python train.py --encoder_inner_norm=false --decoder_padding_mode="replicate" --decoder_upsampling="transposed_conv" --adamw_lr_other_params=0.0014 --batch_size=256
Rows from block 9 of the encoder, named by matrix and row number. Rows with one number belong to one neuron. Each number is 128 + 24 x the weight over its row's rms, rounded and kept within 0 to 255. All counts start at 0. After the name is the row's rms in percent of the matrix's.
# gate: MLP gate (encoder.blocks.9.mlp.gate.weight, 576x192), inputs 0-63
# fc1: MLP up (encoder.blocks.9.mlp.fc1.weight, 576x192), inputs 0-63
# fc2: MLP down (encoder.blocks.9.mlp.fc2.weight, 192x576, transposed), outputs 0-63
gate.215 117 [146 146 141 150 135 164 122 138 135 158 128 119 115 130 114 150  93 134 131  99 171 148 126 169  76 133 119 101  80 155 125 143 109 155 132 111 123  97 100 101  67  51 172 113 126 145 116 113 110 121 113 151 134 136 140 164 138 151  95 161 113 106 124 108]
gate.216 109 [109 115 106 133 146 106 141 143  92 128 151 113 120  67  86 123 143 112 146 118 145  82 110 111 117 121 130 159 145 162 125 100 122 160 132  67 137 129 138 123 166 107  52 169 163 113 154 152 127 163 150 136 112 131 139 150 110  95 144 121 120 109 125 120]
gate.217 136 [164 108 137 105 110  88 158 109 130 134 124 141 113 126 136 149 138 136 149 122  70 124  91 130 129 128 116  84 125 110 151 135 120 147 139  98 128 144 146 128 116 136 122 141  97 135 157 134 129 135  86 140 112 104 149 148 136 115 188 151 100 140  93 138]
gate.218 094 [143 116 151 111 129 138 125 144 167  88 150 172 106 125 164  83 111 175 133 143 155 133 106 134 126 129 126 122 117 117 143 149 126 131 136 106 121 149 112 116 156 125 119 120 120 107 117 148 131 135 144 148 124 116 119 106 121 104 169 140 121 122 138 103]
gate.219 106 [108 106 101 148 143 122  79 144 151 112 138 138 139  96  60 146 117 136 116 115 136 159 126 125 103 117 138 146 141  90 107 155 155 128 163 165 140 162 129 133 109 120 118 151  84 129 143 128 110 149 146 189  89 146 130 127 143 115 153 148 121 115 112 181]
gate.220 102 [132 107 135 140 132 133 174 134 139 152 136 130 148 122 154 141 120 104 146 148 114 129 151 144 152 162 154 142 151 103 141 132 110 132  98 124  99 156 140 155 175 129 102 101 135 100  80 122 138  98 159 171  78 159 154 115  63 137 145 127 140 112  95 102]
gate.221 114 [121 119 121 135 115 118 150 177 143 171 103 183 118 140 125 151 112 103 120  89 112 121 147 132  89 153 123 160 145 132 120 138 117 127 116 151  91 108 154 108 129 102 144 120 138 183 166 138 138 176 123 103 118 128 141  96 197 175 111 135 125  73 131 108]
gate.222 099 [144  98  92 120 129 156 138 141 176  97 128  62 125 103 127 121 142 131 109 132 118 201 121 138 111 143 145 145 126 134 177 120 122 157 145 119 145 149 146 111  97 150 166  78 139 110 129 111 124 101 131 126 126 155 144 142 128 126 109 106  91 173 172 102]
gate.223 099 [105 137 126 129 127 106 122 158 123 133  99 128 140 132  92 108 122 120 130 162 132 127 120 108 135 122 124 103 131 193 110  92 131 163  89 115 166 135 119 193 161  98 135 161 139 112 139 116  96 157 128 111  96 113 124 162 121 105 113 114  90 155 111 104]
gate.224 095 [ 91 147  91 139 130 140 124 144 105 126 129 115 123 114 128 110 124 146 125 166 152 153 126 150 147 155 111 128 121 171 136 169 143 136 114 114 100 128 128 172 143  98 133 134 164 117 142 141  92 134 141 120 104 106 112 141 179  92 155 127 122 168 116 142]
gate.225 088 [124 140 145 140  83 112 135 142 159 146 132 149 143 119 116 120  91 140 132 129 121  95 135 193 176 116 121 160 119 104  92 135 125 133 149  67  76 127 137 120  77 122  94 142 148 149 133 142  98  58 133 122 158 108 125 142  95 141 161 167 157 135 125 123]
gate.226 076 [128 106  91 121 112 144 143 126 126 116  96 137 105 142 106 120 164  93 123 140 132 149 135  94 136 136 148 109 133 156 170  92 119  98 147 159 115 140 136 150 116 131 142 126 145 141 117 134 139 126 141 137  82 113  89 135 153  93 117 107  85  94 132 135]
gate.227 125 [126 121 109 128 136 117  96 120 118 135 118 133 156 126  88 131 131 147 153 122  80 223 140 171  96 128 134 112 146 157 126 121 114 143 188 126 136 153  96  76 128 101 120 115 128  96 161 122 137 129 103  89 151 139 132 136 107 163 125 118 116 113  93 133]
gate.228 076 [106 126  92 124 128  99  98 136 156 146  73 108 136 163 123  76 138 131 120 158 193 179 125 167 122 165 141 105  88 117 147 128 127  85 100 108 129 153 138  97 117  97 166 150 146 111 149 156 124  86 159 133 146 128 139 123 169 149 127 107 154 143 140 121]
gate.229 099 [ 86 120 178 136 182 143 136  94 139 115 140 178 171 134 125 141 144 139 110 132 107 163 139 143 136 138 162 101 104 140 172 150 126 111 150 188 175 144 118  99 111 149 112 109 127 136 107  99 154 118 144 121  96 121 138 131 108 136 156 110 150 127 156 127]
gate.230 064 [133 118 140 125 108 175  71 144 131 126 114 139 107  92 115 107 128 119 148 115  81 141 100 121 123 141 125 114 149 155 102 131 126 118 139 136 164 129 106 140 144 134 147 147 103 145  88 152 126 124 144 147 118 130 149 110  88 142 138 137  64 129 114 139]
gate.231 124 [127 129 129 133 114 129 119 113  89 118 115 108 134 128 115 155  96  82 131 103 138 119 112 135 124 143 102 150 147 111 162 121 157  74 106  95 109 142 113  80 133 109 106 182 133 134 171 121 143 102 105  97 141 169 127 133 112 133  98 134 133  82 122 150]
gate.232 121 [119 119 102 124 112 127  82 125 160 109 126 208  64 163 128 192 126 120 119 124 191 156 115  91 140 105 113 152  99 100 118 120 142 130 122 139 136 147  86 155 173  89 123 138 142  99 100 116 114 110 137  85  85 148 116 143 106 193 133 145 114 120 101 119]
gate.233 108 [131 123 143 144 142 143 185 157 135 141 126 134 129 119 139 133 112 169 135 112 112 102 143 168 150 132 136 111 125 138 146 145  72 141 110  77 190 103 112 127 144  92  44 151 138 119 115  96 147 106  99 110 105 130 136 169 113 104 103 137 107  94 178 143]
gate.234 155 [128 108 122 156  89 114 138 135 120 103 108 154 102 110  71 120 101 143 204 127 158 101 120 133 146 115 171 166 123 120 135 186 112 149  94 140 126 164  94 129 129 141  97 124 136 112 133 163 119 135 135 173 104 103 111 100 178 122 144 145 137 108 166 123]
gate.235 114 [122 155  86 139 122 127 120 141 110 132 121 148 101 115 155 151 144 137 113 153 137 141 129 119 118 200 134 131 127 121 144 148 108 107 149 103 139 162  96  97 122 113  95 137 139 153 163 172 127  96 152 156 116 111 124 131 126 126  83 124  96 158  98 125]
gate.236 065 [117 118 180 146 160 111 119 143 104 145 139  83 172 116  95 186 151 110 144 148 115 140  96 127 129 106 121 143  95 118 122  95 109 174 104 164 127 138 125 160 109 101  82 108 114 129  76  97  89 149 125 118 134 121 118 179 151 154 113 166 150 150 142 100]
gate.237 090 [161 155  97 121 116 132 143 124 115  98 158 140 161 114 135 154 135 122 146 148 117 128 117 109 165 117 140 123  91 108 136 126  72 147 135 132  99  97 116  91 161 203 102  69 139 110 174 105 114 120 164 154 188 133 119 106 107 139 123  75 149 133 123 140]
gate.238 047 [143 129 123 152 147 118 133 143 132 139 127 121 116 106  93 114  71 176 113 124 166  97 139 128 127 135 125  93 106  67 145 145 155 118 128 117 171 118 116  96 132  67 109 138 131 141 153 151 107 130 133 126 158  73 124 128 131 118 144 108 126  80 117 116]
gate.239 085 [149 114 104 129  75 131 111 117 153 154 102 122  90 124  86 119 122 155 112 125 159 131  81 125 115  83 149  66  84 125  84 136 131 123 128 173 130 111 153 118 172 130 147 167  95 144 156 105 112 152 157 120 102 124 134 162 136 137 120 143 149 132 132 128]
gate.240 103 [104 106 180 127 141 155 109 146 102 142 167 117 112 113 168 110 137 112 117 130 146 141 117 126 131 106 142 128 157 102 160  97 123  94  93 173 153 178  95 127 118 121  99 163 154 139 113 129 116 151  81 138 112 167 111 127 104 134  73 109 100 108 127 114]
gate.241 059 [102 129 110 121 122 147 174 160 146 136 165 152 104 134 118  87 148  86 155  67  80 122 135 119 114 146 128 133 142 125 150 134 170 140 118 132 147  97 133 137 121 126 143 115  99 185 114 116 120 123 123 104 123 148 118  94 115 143 134 109 143 112 140 136]
gate.242 066 [147 139  91 129 127  78 136 150 165 145 136 139 132 173 119 150 103 112 117  96 145  97 152  87 153  98 153 139 142 113 133 103 127  90 137  83 164 122 189 135  79  45 100  72 114 129 123 132 119 121 139 144 120 121 124 140 144 129 131 112  91 124 174 131]
gate.243 081 [144 165  82 131 165 196  90 135 191 151 188 138 100 137 137 168 117 147 114 133 146 135 108 131 113 128 130 120 120 131 134 100 142 113  90 145 150 139 123 126 113 107  85 138 105 132 127 134  72 170  78  76 158 136 121 113 133 100 102 109 137  96 180 128]
gate.244 086 [153 133  74 141 134 132 132 145 133 125 124 123 130 127 145  95 127 109 109 140 104 149 165 104 129 162 130 100  96 127 132 115 120 108 138 115 154 158 137 113  90 133 124 128 165 161 135 147 117 138 121 113 146 179 115 105  97  79 157 114 142 144 126 150]
gate.245 088 [116 141 125 113 117  97 162 171 118 138 156 106 108 159 111  85 155 135 121 143 132 117 125 109 119 132 157 169 112 150 156 160 118 111 143 142 126 136 155 161 139 194 117 169 110 130  98 136 154 134 133 135 153 137 103  96 100  94 115 158  74 108 149 122]
gate.246 135 [132 140 105 130 135 132 113 127 122 121 161 124 107 151 141 115 139 167 140 138 140 120 124 141 118 134 139 121  95 115 162  91 143 136 116 127 119 139 102 133 145 103 162 115  94  87 142 155 154 157 118 136 109 113 125 177 155 123  97 118 107 119 132 116]
gate.247 062 [140 123 132 135 161 117 151 135 175 130 134 127 120 130 160 133 147 138 126 105 125 134  71 119 111 107 115 110 129 107  89 110 133 182 108 177 128 137  95 126 111 158 146 148 140 134 131 115 144 136 109 115 177 146 132 139  98 162 132  96 117 146 151 144]
gate.248 155 [114 154 103 116 108 111 119  81 116 122 121 155 134 152 154 151 153 138 129 117 151 153 130 120 151  93 115 124 124 115  98 125 127 163 148 123 133  94 115 137 139 145 127 137  90 151 133 113 125 127 154 152 107 175 126 107 145 129 179 133 107  76 112 123]
gate.249 099 [131 125  94 150 114 107 105  95 145 129 152  66 109 126  98  62 143 129 109 140 129 126 121 102 123 179 107 127 143 113 130 108 131  99  90 114 141 118 170  85 165 166 149 135 140 122 125 166 137 115 131 141 136 135 149 145 129 124  88 148 131 151 141 108]
fc1.215 122 [139 135 130 140 133 145 117 129 106 121 139 186 105  94 133 152  57 146 124 104 125 111 123 104  99 142 121 114 136 138 126 146 113 124 153  77 145 125 134  84  43 136 139 111 126 151 128 112 123 110 142 141 157 145 162 143  96 175  95 145 121  93 147 138]
fc1.216 111 [131 111 130 110 132 141 166 152 171 137 146 107 154 107  86 134  69 121 165 137 173 115 116 135 126 133 158 169 122 158 128 143 124 143 116  55 139 139 123 135  89  69 179 158 134 128 157 125 128 109  96 109 155 120 133 110 111 105 149 116 178 136 110  79]
fc1.217 134 [155 122 140 123 140 113 125 113 148  92 135 120 150 102 161 145 124 102 102 129 134 128 157 114 157 113 104 135 109 154 173  84 194 125 124 150 112 179 150 139 147  90 157 103 122 105 102 135  85 140 139 115 139 129 165 168 105 149 154 164 109 125 161 141]
fc1.218 089 [115 168 128 129 107 134  80 109  91 105 112 110 122 160 124 126 106  92 137 116 149 105 162 131 144  91 102 144  97 148 109 122 139 108 116 160 142 127 155 134  81 115  80 104 120 182 113 121 124 119  96 107 137 212 143 121 147  92 107 123  85 118 118 140]
fc1.219 080 [129 140 113 108 105 143 138 147 147  98 137 101 147 107 141 120 147 118 127 142  98 144 141  92 107 102 111 132 130 179 141 143 157 102 145 122 118 136 136 135 140 154 153 119 138 106 103 105 141 138 149  84 135 129  88 156 123 146  92 181 166 187 133 105]
fc1.220 094 [ 92 160 138 123 123 129 132 105 157 140 122 161 132 130 133 114 118  96 114 154 122 128 118 167 124 132 143 121  93 128 143 143 116  98 136  52 148 187 146 140 144 151  98 119 101 131 113 149 130  84 117 168 122 133 136 103  70 110 148 148 151 119 102 144]
fc1.221 098 [111 154  77 105 124 141 138 149 130 127 156 147 151 114 117 125 108 167 147 117 128 105 108 150 143 141 152  93 102 117 166 139 159 159  89 162 146 121  94 151 147 122 102 128 153 136 141 182 122 135  99  90 100 127 177 153 105 131 125 139 135 129 120 141]
fc1.222 102 [120 142 124 161 125 134 122  97 181 130 118 163 125 128 101 128 114 107  93  92 105 162 108 164 118 120 109 151 128  69 136 112 103 131 186 150 117 107 150  97 159 145 117  89 120 142 134 133 106  99 157 133 121 135 104  94 122 169 132 120 168 109 137 121]
fc1.223 094 [126 129 154 107 144 148 115 103 203 103 143 157 136 110 138 123  42 133 148 102  80 133  97 166  78  98 129 145 159 113 110 123 118  92 170  70 125  72  94 124 108  91 172 132 117 113 127 108 143 126 120 119 143 124 143 114 136 150  97 164 102 102 119 127]
fc1.224 094 [149 114  78 157 126 122 128  97 151 109 138 116 145 129 125 151  97 112 152 107 145 111 143 116 127 106 137 112 125  93  95 105 156 156 125 135 143 126 108 102 128 131 115 149 119 125 122 139 141  91 117 115 184 160 124 102  86 150 119 173 132 100 141  57]
fc1.225 103 [115 165 128 131 104 152 106  91 116 122 140 123 132 133 155 119 185 150 121 138 181 148 139 142 133 121 122 115  60 122 158 133 138 104  86 125 131 211 123 166 136 117 138  95 123 130 124 117  97 213  97 140 131 143 151 127 126 171 133 153 140 137 116 141]
fc1.226 070 [133 118  94 137 134 114 137 165 158  89 113  81 147 126  94 117 148 124 123  65 104 148  77 119 136 133 131 185 145 143 131 115 133 149 174 105 153 149 100 101 116 134 134  95  82 131 171 114 115 113  97 130 161  98 136 146  99 143 145 124 154 136 158 109]
fc1.227 117 [135 157 133 134 116 154  97 100  74 104 140 140 136 128 109 110 197 135 164 133  83 143 148 137 134 119 132 122 110 123 146 150 144 161 177 114 112 167 126 102 142 150 130 123 136 107  84 122 123  95 139 144  95 138 118 170  82  97 127 163 119 136  87 180]
fc1.228 076 [125 104 144 102 128 144  86 124 164 120 138 143 135  97 119 161 135 151 120 134 127 125 111 103 106 111 128 114 109 132 140 128 172 100 141 210 190 100 114 139 150 147 137 121 119 127 136 137 127 124 107 157 116 144 131 153 107 128 143 146 108  96 100 173]
fc1.229 091 [142 158 154 103 137 156  80 115 105 122 117 116  97 148 151 186  89 106 116 119 152 156 144 114 125 140 122 117  89 119 115 140 171 128 143 102 116 129  81 110 130 135 140 109 134 106 105 138  84 157 151 167  80 117 121 174 142 174 132 122 148 129  97 119]
fc1.230 060 [140 116 104 144 155  98 133 109 134 155 147 146 148 136 133 134  88 138 106 174 164 144 143 124 149 144 142 113 103 106 157  89 145 112 100  87 119 153 131 137 108  88 132 148 160  96 136 115 124 122 117 120 147 124 149 146 167  93 154 107 181 150 162 124]
fc1.231 118 [171 126 126 129 129  90 184 164 120 135 141 119 156 107 130 135 157 139  81 136  87 102 142 133 117 110 161 106 168 119 105 110 100  86 114 153 127 116 186 131 127 134 149 133 116 133 120 149 138 103 136 114 139 102 144 137 102 140 125  87 150 142 126  84]
fc1.232 116 [101 147 121 150  98 168 102 131 156 125 161 132 112 132 121 160  82 122 130 115 108 113 103  51 137 102 143 161 145  93 110  98 135 116 118  96 159 136 125 131 166  72 154 173 120 139 156 141 123 141  79 110 162 152 177 113 132 122 113 159 155 154 105  93]
fc1.233 091 [142 101 106 148 141 158 157 102 121 111 128 155 132 125 152 128 126 115 140 113 106 135  70 112  90 131 119  88 126 140 168 116 102 121 149 183 112 151  99 126 165  88 135 135 177 138 148 161 171 138 131 129 140 105 106 139 120 134 128 148 174  96 156 119]
fc1.234 139 [ 85 139 161 154  66 140 121 124 125 116 129 107  85 142 123  99 116 175 151 159 182 103 123 125 152 150 122 122 107 120 130 186 115 128 124 130  99 132 117 120 122 126 125 124 102  99  93 145 115 140 119 152 137 127 135 120 157 109 121 146 128  95 149 133]
fc1.235 116 [136 140 113 146  89 110  98 158 110 179 126 133 176 123 170 128 103 128 109 126 176 106 164 104 100 162 146 144 152 141 122 140 124 116 141 152 122 166  82 158 158 110  77 155 120 143 166 148 138 102 127 128 105 107  83 138 163 139  98  89 128 177 101 104]
fc1.236 067 [116 127 154 134 128 152 121 173 136 110 132 101 114  81 116 112 166 128 144 138 123 122 129 116 118 116 103 111 131  99 116 155 135 165 139 156 120 150 115 119 133  84 103 143 110 153 126 155  92 190 164 111 157 119 109 109 158 109  93 126 128 152 136 129]
fc1.237 096 [133 146  95 123 145 131 111 122 106 135 121 117 115 154 111 184 131 110 174 109 180  87 113 101 138 102 120 143  63 119 145  84 144 132 100 145 146 114 136 106 172 129  76 129 123 141 161  94 138 166 120 155 115 146 112 131 176 141 144 141  98 157  90 114]
fc1.238 051 [159 143 132 111 149 130 144 136 176 153 109 143 161 122 117 147  91 147 139  91 171  92 132 131  84 174 106 113 133 115 144 117 120 120 122 105 131  78  84 116 105  59 146 137 134 138 135 134 111  90 125 141 134 116 142 151 135 162 164 122 141 107 126 120]
fc1.239 082 [131 127 129 158 122 163 137 122 135 140 125 123 150 156  77  63 115 151 129 109 154 122 118 129 116 136 131  99 125 117 101 134 129 125  98 153 108 114 108 136 135 136 169 123 166 174 118 113 121 175 136 158 139 106 110 148 119 102 124 104 132 130 128 124]
fc1.240 094 [143  90 139 139 145 128 152 119  79 122 124  85 139 131 125 107 135 141 119  93 115 105 123 105  78 108 138 147 166 170 113 155 104 145 138 134 140 122 121 136 104 121 170 131 136 153 169 128 142 138 144 133 125  93 141 136 140 136 114 173 142 136 110 186]
fc1.241 050 [140 132 160 135 113 146  90 107 127 126 134 187 121 128 151 122  73 146 134 176 161 157 129 146 151 100 120 104 130 141  76 104 113 130 137 131 125 152 129 149 120  70 109 156 109  68 169 149 151 137 118 110 116 158 126 140 149 131  93 140 137 118 101 119]
fc1.242 139 [124 121 120 125 149 114  96 177 148 123 118 127 115 169 127 131 159 120 101  95 136  94 130 109 160 128 107 113 100 128 102 125 127 126 119 174 113 181 122  98 113  89 148 101 151 145 112 154 125 133 123 105 122 104  86 139 117  78  97 117 145  98 141 129]
fc1.243 079 [125 157 158 120 132 118 103  92 168 132 127 140  97 136 119  96 161 136  88  85 136 137 106 125 112  39 133 157 146 118 130 133 132 148  99 149 114 164  92 151 159 173 108 146 109 111 144 174 111 163 108 126  74 139 151 138 142  96  90 122 132 121  93 165]
fc1.244 061 [118 166 151 113 161 123 126 127 167 109 125 110 118 124 109 100 100 137 164 118 130 145 116 148 118 120 114 161 116 150 183 122 118 111 181 144 136 115  88 112 126 149 126  75 124 103 118 120 124 127 145 139 136 142 129 124 126 137 123 114 136 145  80 163]
fc1.245 101 [148 166 142 118 130 177 127 126 185  99 161 111 158 123 150 101 147 141 120 160 142 160 106 181 133 111 124  85 151 109 159 127 137 105 162 175 154  91 179 149  81 126 162 135 158 131 110 144 118 144 118 141 164 129 135 177 113 101 111 131 117 158 139 109]
fc1.246 118 [150 151 101 135 109 141 139 123 116 126 109 105 115 137 144 148 134 101 125 124 180 101 122 163  98 116 174 144 179 149 131 141 124 118  86 140 142 133 110 150 167 130 113 154 157 112 137 151 127 140 124 156 141 111 110 126 149 130 112 161 136 122 137 194]
fc1.247 066 [123 103 118 155 126 112 140 147 144 155 104 141 121 118 132 111 135 133  77 135 131 116 106 104 111 122  97 131 131  84 151 125 142  95  98 184  81 113 173 117 147 154 133  90 120 177 131 127 171 167 121 158 141 185 108 110 119 102 117 113 140 123 107 175]
fc1.248 138 [124 127 147 124 121 128 126 169 152 153 116 132 122 126 123 112 112  82 128 137 101 129 133 135 103 163 143 156 124 147 139 126 128  99 119 116 144  99 155 130 127 118 158 124 108 143 134 137 152 127 110 107 155 154 116 128 119 112  91  99 148 125 137 182]
fc1.249 081 [127 141  94 115 126 116 107 145  80 122 137  62 122 124 139  87 130 104  95  98 138 139 103 106 140 170 129 126 140 101 132 113 143 139  86  98 133 132 152 113 161 164 125 174 136 146 144 130 148 146 124 117  88 120 147 128 121 131 110  76 178 125 127 101]
fc2.215 123 [124 119 121 115 153 116  97 139 100 109 148 131  77 144 115 156 126 123 152 101  90 114  95 122 137  91 149 166 116 141 115 154 109 110 108 124 141 111 111 121 161 137  61 126 138 147  99  99 136 126 130 166 159 120 103 177 107 153 150 163 136 103 142 167]
fc2.216 102 [ 96  86 114 121 150 136 115 112 113 124 116 125 141 109 136 150 133 123 149 152 110 126 109 120 139  76 154 125  98 120 137 139 113 107 114 141  99 118 101  86 151 130 127  85 129 113 150 156 147  92 161 139 129 148 120 129 104 138 156 126 168 122 118 134]
fc2.217 101 [146 140 132  77 112 152 117 102 100 140 125 120 138 154  98 110 146 145 134 106 111 126 255 146 152 122 131 107 137 114 138 148  88 114 115 115 113 114 144 140 122 102 141 140 163 130  98 137 145 145  74 143 132 124 125 164 131 121 122 109 136 141 154 121]
fc2.218 102 [101 142 151 126 140 150 149 137 138  91 175 138 141 140 184 144 154 142 133 146 153 103 108 107 151 106 149 144 147 109 135 108 132 131 148 121 174 118 121 145 154 120 130 123 122 134 163 126 142 165 120 133 145  86 142 107 116 107 130 112 134 144 127 109]
fc2.219 087 [146  93 138  87 129 137 148 155 194 163 128 138 134 148 180 123 136  95 152 108 136 132 137 129 100 108 142 132 114 161 140 131 117 136 125  77 148 128 153 160 152 120 105 132  89 148 154 138 127 199 124 154 116 145 149 105 154 102 120 108 142 108 132  99]
fc2.220 101 [125 110 155 134 169 130 119 133 135 151 122 108 142 133 135 143 123 162 105 125 155 140 116  71 150 111 121  84  96 168 128 149 149 158 118 150 147 149 145 145  87 104 139 125 128 117 137 136 145 138 165  85 144  76 108 124 123 142 164 153 155 122 128 110]
fc2.221 098 [176 107 135 120 141 147 148 106  93 150 134 163 148 156 169 145 158 140 112 138 169 138 144 140  80 111 133 134 150 115 175 101 115 159 142  94 108 140 170 116 139 119 125 144 122 170 160 135 127 176 110  91  94 136 131 146 129 105 140 158 138 150 150 109]
fc2.222 105 [106 100 123 110 169 167 146 155 174  71  70 164 145 131 108 146 148 128 124 121 103 118 114 178 137 138 175 105 125 118 101 119 141 122 112 125 146 102 130 124 122 117 117 140 143 134  88 109 111 160  55 124 113 112 129 122 156 114 139 125 154 150 135 144]
fc2.223 093 [113 162 110 143 159  96  88 116 165 110 127 113 114 142 150 131 109 118 146 142  84 165  89 135 135 121 137 128 115 104 170 101 122 143 112 145 142 116 132 114 142 129  82 139 150 129  87 125  99 137 104 103 136 143 152 129  95 137 130 120 141  91 152 121]
fc2.224 101 [125 130 122 131 152 120 129 135 136 161 131 144 129 114 130 138 170 107 127 131 131 129 111 122 167 151 134 135 155 123 127  96 107 125 139  91 139 186 121  99 144 183 156 143 114 112 129 142 107 124 122 131 127 108  79 134 152 155  80 133 116 179 113 180]
fc2.225 099 [133 146  95 125 154 124 105 141 138 149 119 157 110 135 156 152 149 144 108 103 141 120 133 117 133 123 144 138 131 126 109 101 108 155 115 159 137 185 106 107 169 154 162 106 158 127 105 116 106 186 147 149 127 108 108 122 116 146 106 121 152 132  98 153]
fc2.226 077 [138 145 146 111 145 138 133 122 126 124  95 138 133 110 148 132 171 129 146 151 125  94  84  80 124 152 115 173 137 134 166 135  98 132 131 139 131 117 112 134 143 113 112 109 130 140 159 130 120 113 161 139  85 113 110 125 145 128 133 148 100 132 125 123]
fc2.227 127 [ 93 112 159 159 118 153 131  69 109 127 157 101 149 135 134 102 171 109 115 146 160  99 170 138  88 147 127 160 166 120 115 125 106 138 134 131 116 103 144 123 123 151 138 143 130 125 126 110  85 139 165 108 111 160 125 118 160 136 134 124 129 109 143 174]
fc2.228 075 [138  86 139 141 111 120 100 129 187 115 145 134 107 123 153 135 118 110 101 124 125  73 118  93 147 100 112 138 118 128 147 135 112 119 133 128 154 133 172  80  79 161 121 155 119 164 100 118 129 164  95 127 159 131 135 141 158 126 111 113  95 147 124 145]
fc2.229 097 [105 148 135 101  98 128 168 141  84 146  99 146 119  94 109 102 134 119 147  74 126 125 161 148 145 132 125 134  91 124 131 154 121 151 137 115 144 127 131 116 150 141 164 114 119 133 133 107 166 127 140 134  98 109 129 152 156 147 140 124 124 164 123 120]
fc2.230 069 [111 138 161 117  96 144 139 126 114 127 145 149 149 137 148 103 146 138 123 120 136 110 111 159 181 136 150 154 106 113 112 114 124 124 112 186 104 138 135 148 104 109  93 123 131  95 109 142 180 120 130 111 130  95 116 115 115 144 139  99  92 110 127 189]
fc2.231 116 [104 105 133 143 117 139 142 139 100 102  92 149 175 129 142 123 160 124 114 117 172 146 140 134  99 161 130 136 145 157 122 131 121 140 136 124 132 139 101 116 109 144 155 107 125  49 127 130 158 125 122 103 144 140 128 142  99 112 116 119 153 123 142 111]
fc2.232 104 [118 117 123 166 160 135 178 107  87 122 137 106 170 158 165 132  93 119 101 149 204 148 128 124  85 153 136 167 190 119 114  93 117 138 126 160 135 163 126 136 119 168  87 130 114 149 154 111  71 179 127 103 128 121 140  87 135 106 105 114 122 150 137 133]
fc2.233 099 [100 126 154 130 132 137 140  96 106 150 145 124 106 133 154 107 118 100 148 117 153 151  43 112 146  98 135 114 138 105 119 145 137 131 103  93 140 115 146 127 166 149 100 165 136 132 112 113 126 135  77 132 130 120 101 157 167  97 182 127 147 115 114 123]
fc2.234 093 [117 112 149 149 122 158 136 136 156 137  80  92 134  52  55 100 108 122 116  97 102 123  84 106 152 138 108 149 107 119 143 122 124 144  87 146 138 109 112 133 108 125 111  97 135 152 100 121 137  71 134  98 120 150 139 144 137 134 121 149 167 114 127 138]
fc2.235 097 [163 165 124 120  74 170 139 146 154 148 178 160 126 151 164 144 119  95 138 139 131 167 109 170 116 125 121 121 142 115  97  97 104 101 149  99 153 131 149 129 163 145 122 149 121 125 163 125  78 165 135 109 133 118 148  96 164 111 106 141 142 108  97 140]
fc2.236 077 [121 122  78 103 151 161 125 114 113 142 116 101 119 136 161 101 142 101 109 162 119 187 120 128 110 115 145 130 144 122 129 108 110 159 135 163 128 171 129 119 159 134  91 130 119 146 135 133 100 157 121 115 125 130 142 114 128  96 121  87 123 184 142 119]
fc2.237 102 [150 143 156 147 142 114 149 108 154 130 128 142 136 136 117 130 198 128 126 139 144 142 106 159  82 118 121 145 136 106 123 121 110 139 118 118 125 105 105 118 150 129 113 109 147 123 138 158  85 118 141 121 142 139 141 113 109 133 105  86 142 140 122 148]
fc2.238 050 [137 120 142 141 155 138 155 117 141 152 145 155 149 129 117 115 157 137 105 128 145 163 147 116 123  94 129 155 135 145 161 110 187  91 122  89  91 171 105 110 185 111 110 155  93  94 171 156 101 142 141  81 144 158 122 143 155 112 158 147  90 197 113 127]
fc2.239 085 [165 149  99 121 110  70 146  90 121 126 154 103 136 137 116 123 140 153 117 113 112  78 127 132 186 163 108  88 117 129  91 161 136 112 125 154 104 157 135 135 129 154 144 119 115 133 133 118 138 101 150 135 145 114 147 167 156 118 133  95 122 153 154 129]
fc2.240 092 [100 171 148 122 114 137 145 109 130 117 133 117 113 105 116 154 163 119  86 122 118 107 147 185 106 119 107 172 170 122 173 115 124 132 131 142 139 136 119 148 128 113 151 128 106 135 132 126 134 135 126 155 159 159 126 126 117 107 146  97 147 148 176 184]
fc2.241 069 [115 146 133 113 132 130 168  88 142 125 143 134 177 124 154 108 135  98 115 149 153 132 137 137  95 105 122  96 135 151 140 130  84 157 118 141 117 156 122 139 102 160 146 186 118 149 185 104 158 123 133 177  88 166 159 134 141 117 138 169 137  92  99 137]
fc2.242 135 [116 124 135 141 125 108 168 129 129 133  81 139 139 122 128 126 143 105 168 119  94 147 113 102 145  82 138 137 130 116  52 102 189 121 124  90 108  92  85 126 135 152 105  93 169 135  75 104 118 116 144 148 120 163 113 124  83 118 101 108 130 157 143 116]
fc2.243 087 [108 102 120 109 133 106 133 115 123 139 122 139 107 129 114 132 121 133 119 118 156 135 146  85 128 113 113 113 118 110 118 153 117  96  87 141 136 135 118 116 115 117 128 111 125 138  90 127 126 115  77  90  99 125 123  95 160 148 173  94 102 168 129  90]
fc2.244 087 [124 118 129 116  92 105 125 133 168 139 172 130 143 142 119 115 142 101 132 122 108  81 122 103 130 104 127 110 160 106 143 163 162  98  91 125  95 126 160 132 107 169 110 150 118 145 101 103 110 140 165 110 126 206 116 135 126 105 140 113 129 101 141 122]
fc2.245 096 [117 126 138 135 134 163 128 107 158 148 142  88 140 134 122 151 130 111 151 151 154  93 133 122 134 111 143  89 169 170 149 132 118 120  89  95 113 143 136 118 108 136 129  87 123 104 113 138  99 165 124 104 158 150 145  92 112 125 118 137  99 120  74 116]
fc2.246 084 [138  96 110 136 152 132 126 165 100 119 119 130 155 172 131 120  87 119 136 149 144 148 129 115 117 140 143 153  87 105 131 159 117 105 152 139 133  79 105 139  99  90 130 119 131 111 163 133 126 138 112 108  79 123 159 111 127  88 133 133 119  88 139 136]
fc2.247 060 [110 120 116 146 140 129 140 116 154 111 139  94 112 150 105 115 119 149 155 165  99  87 103 185 149  99 150  95 105 142 135 125 172 139 139 102 135 144 134 117  95 144 143 124 165 122 124 134 141 185  87 110 103 116 146 158 103 152 113 140 138 129 191 117]
fc2.248 140 [162 160 161 128 163 172 163 140 145 142 165 138 119 132 119 157 128 114 135 132 118 142 133 125 148 103 124 163 117 119 149 124 145 103 116 157 106 120 108 135 108 147 152  77  64 172 128 144 103 131 130 112 140 243 134 143  92 135 150 136 143 164 135 124]
fc2.249 105 [117 129 119 143 120 141 119  99  65 177  89 128 112 128 150 150 191 116 121 163 148 115 169 120 156 124 112  81 122  47 154 110 138 131 144 142 131 126 113 112 152 159 132 132 138 132 156 170 108 137 152 130 128  84 106 130  92 130 172 120 153 143 124 174]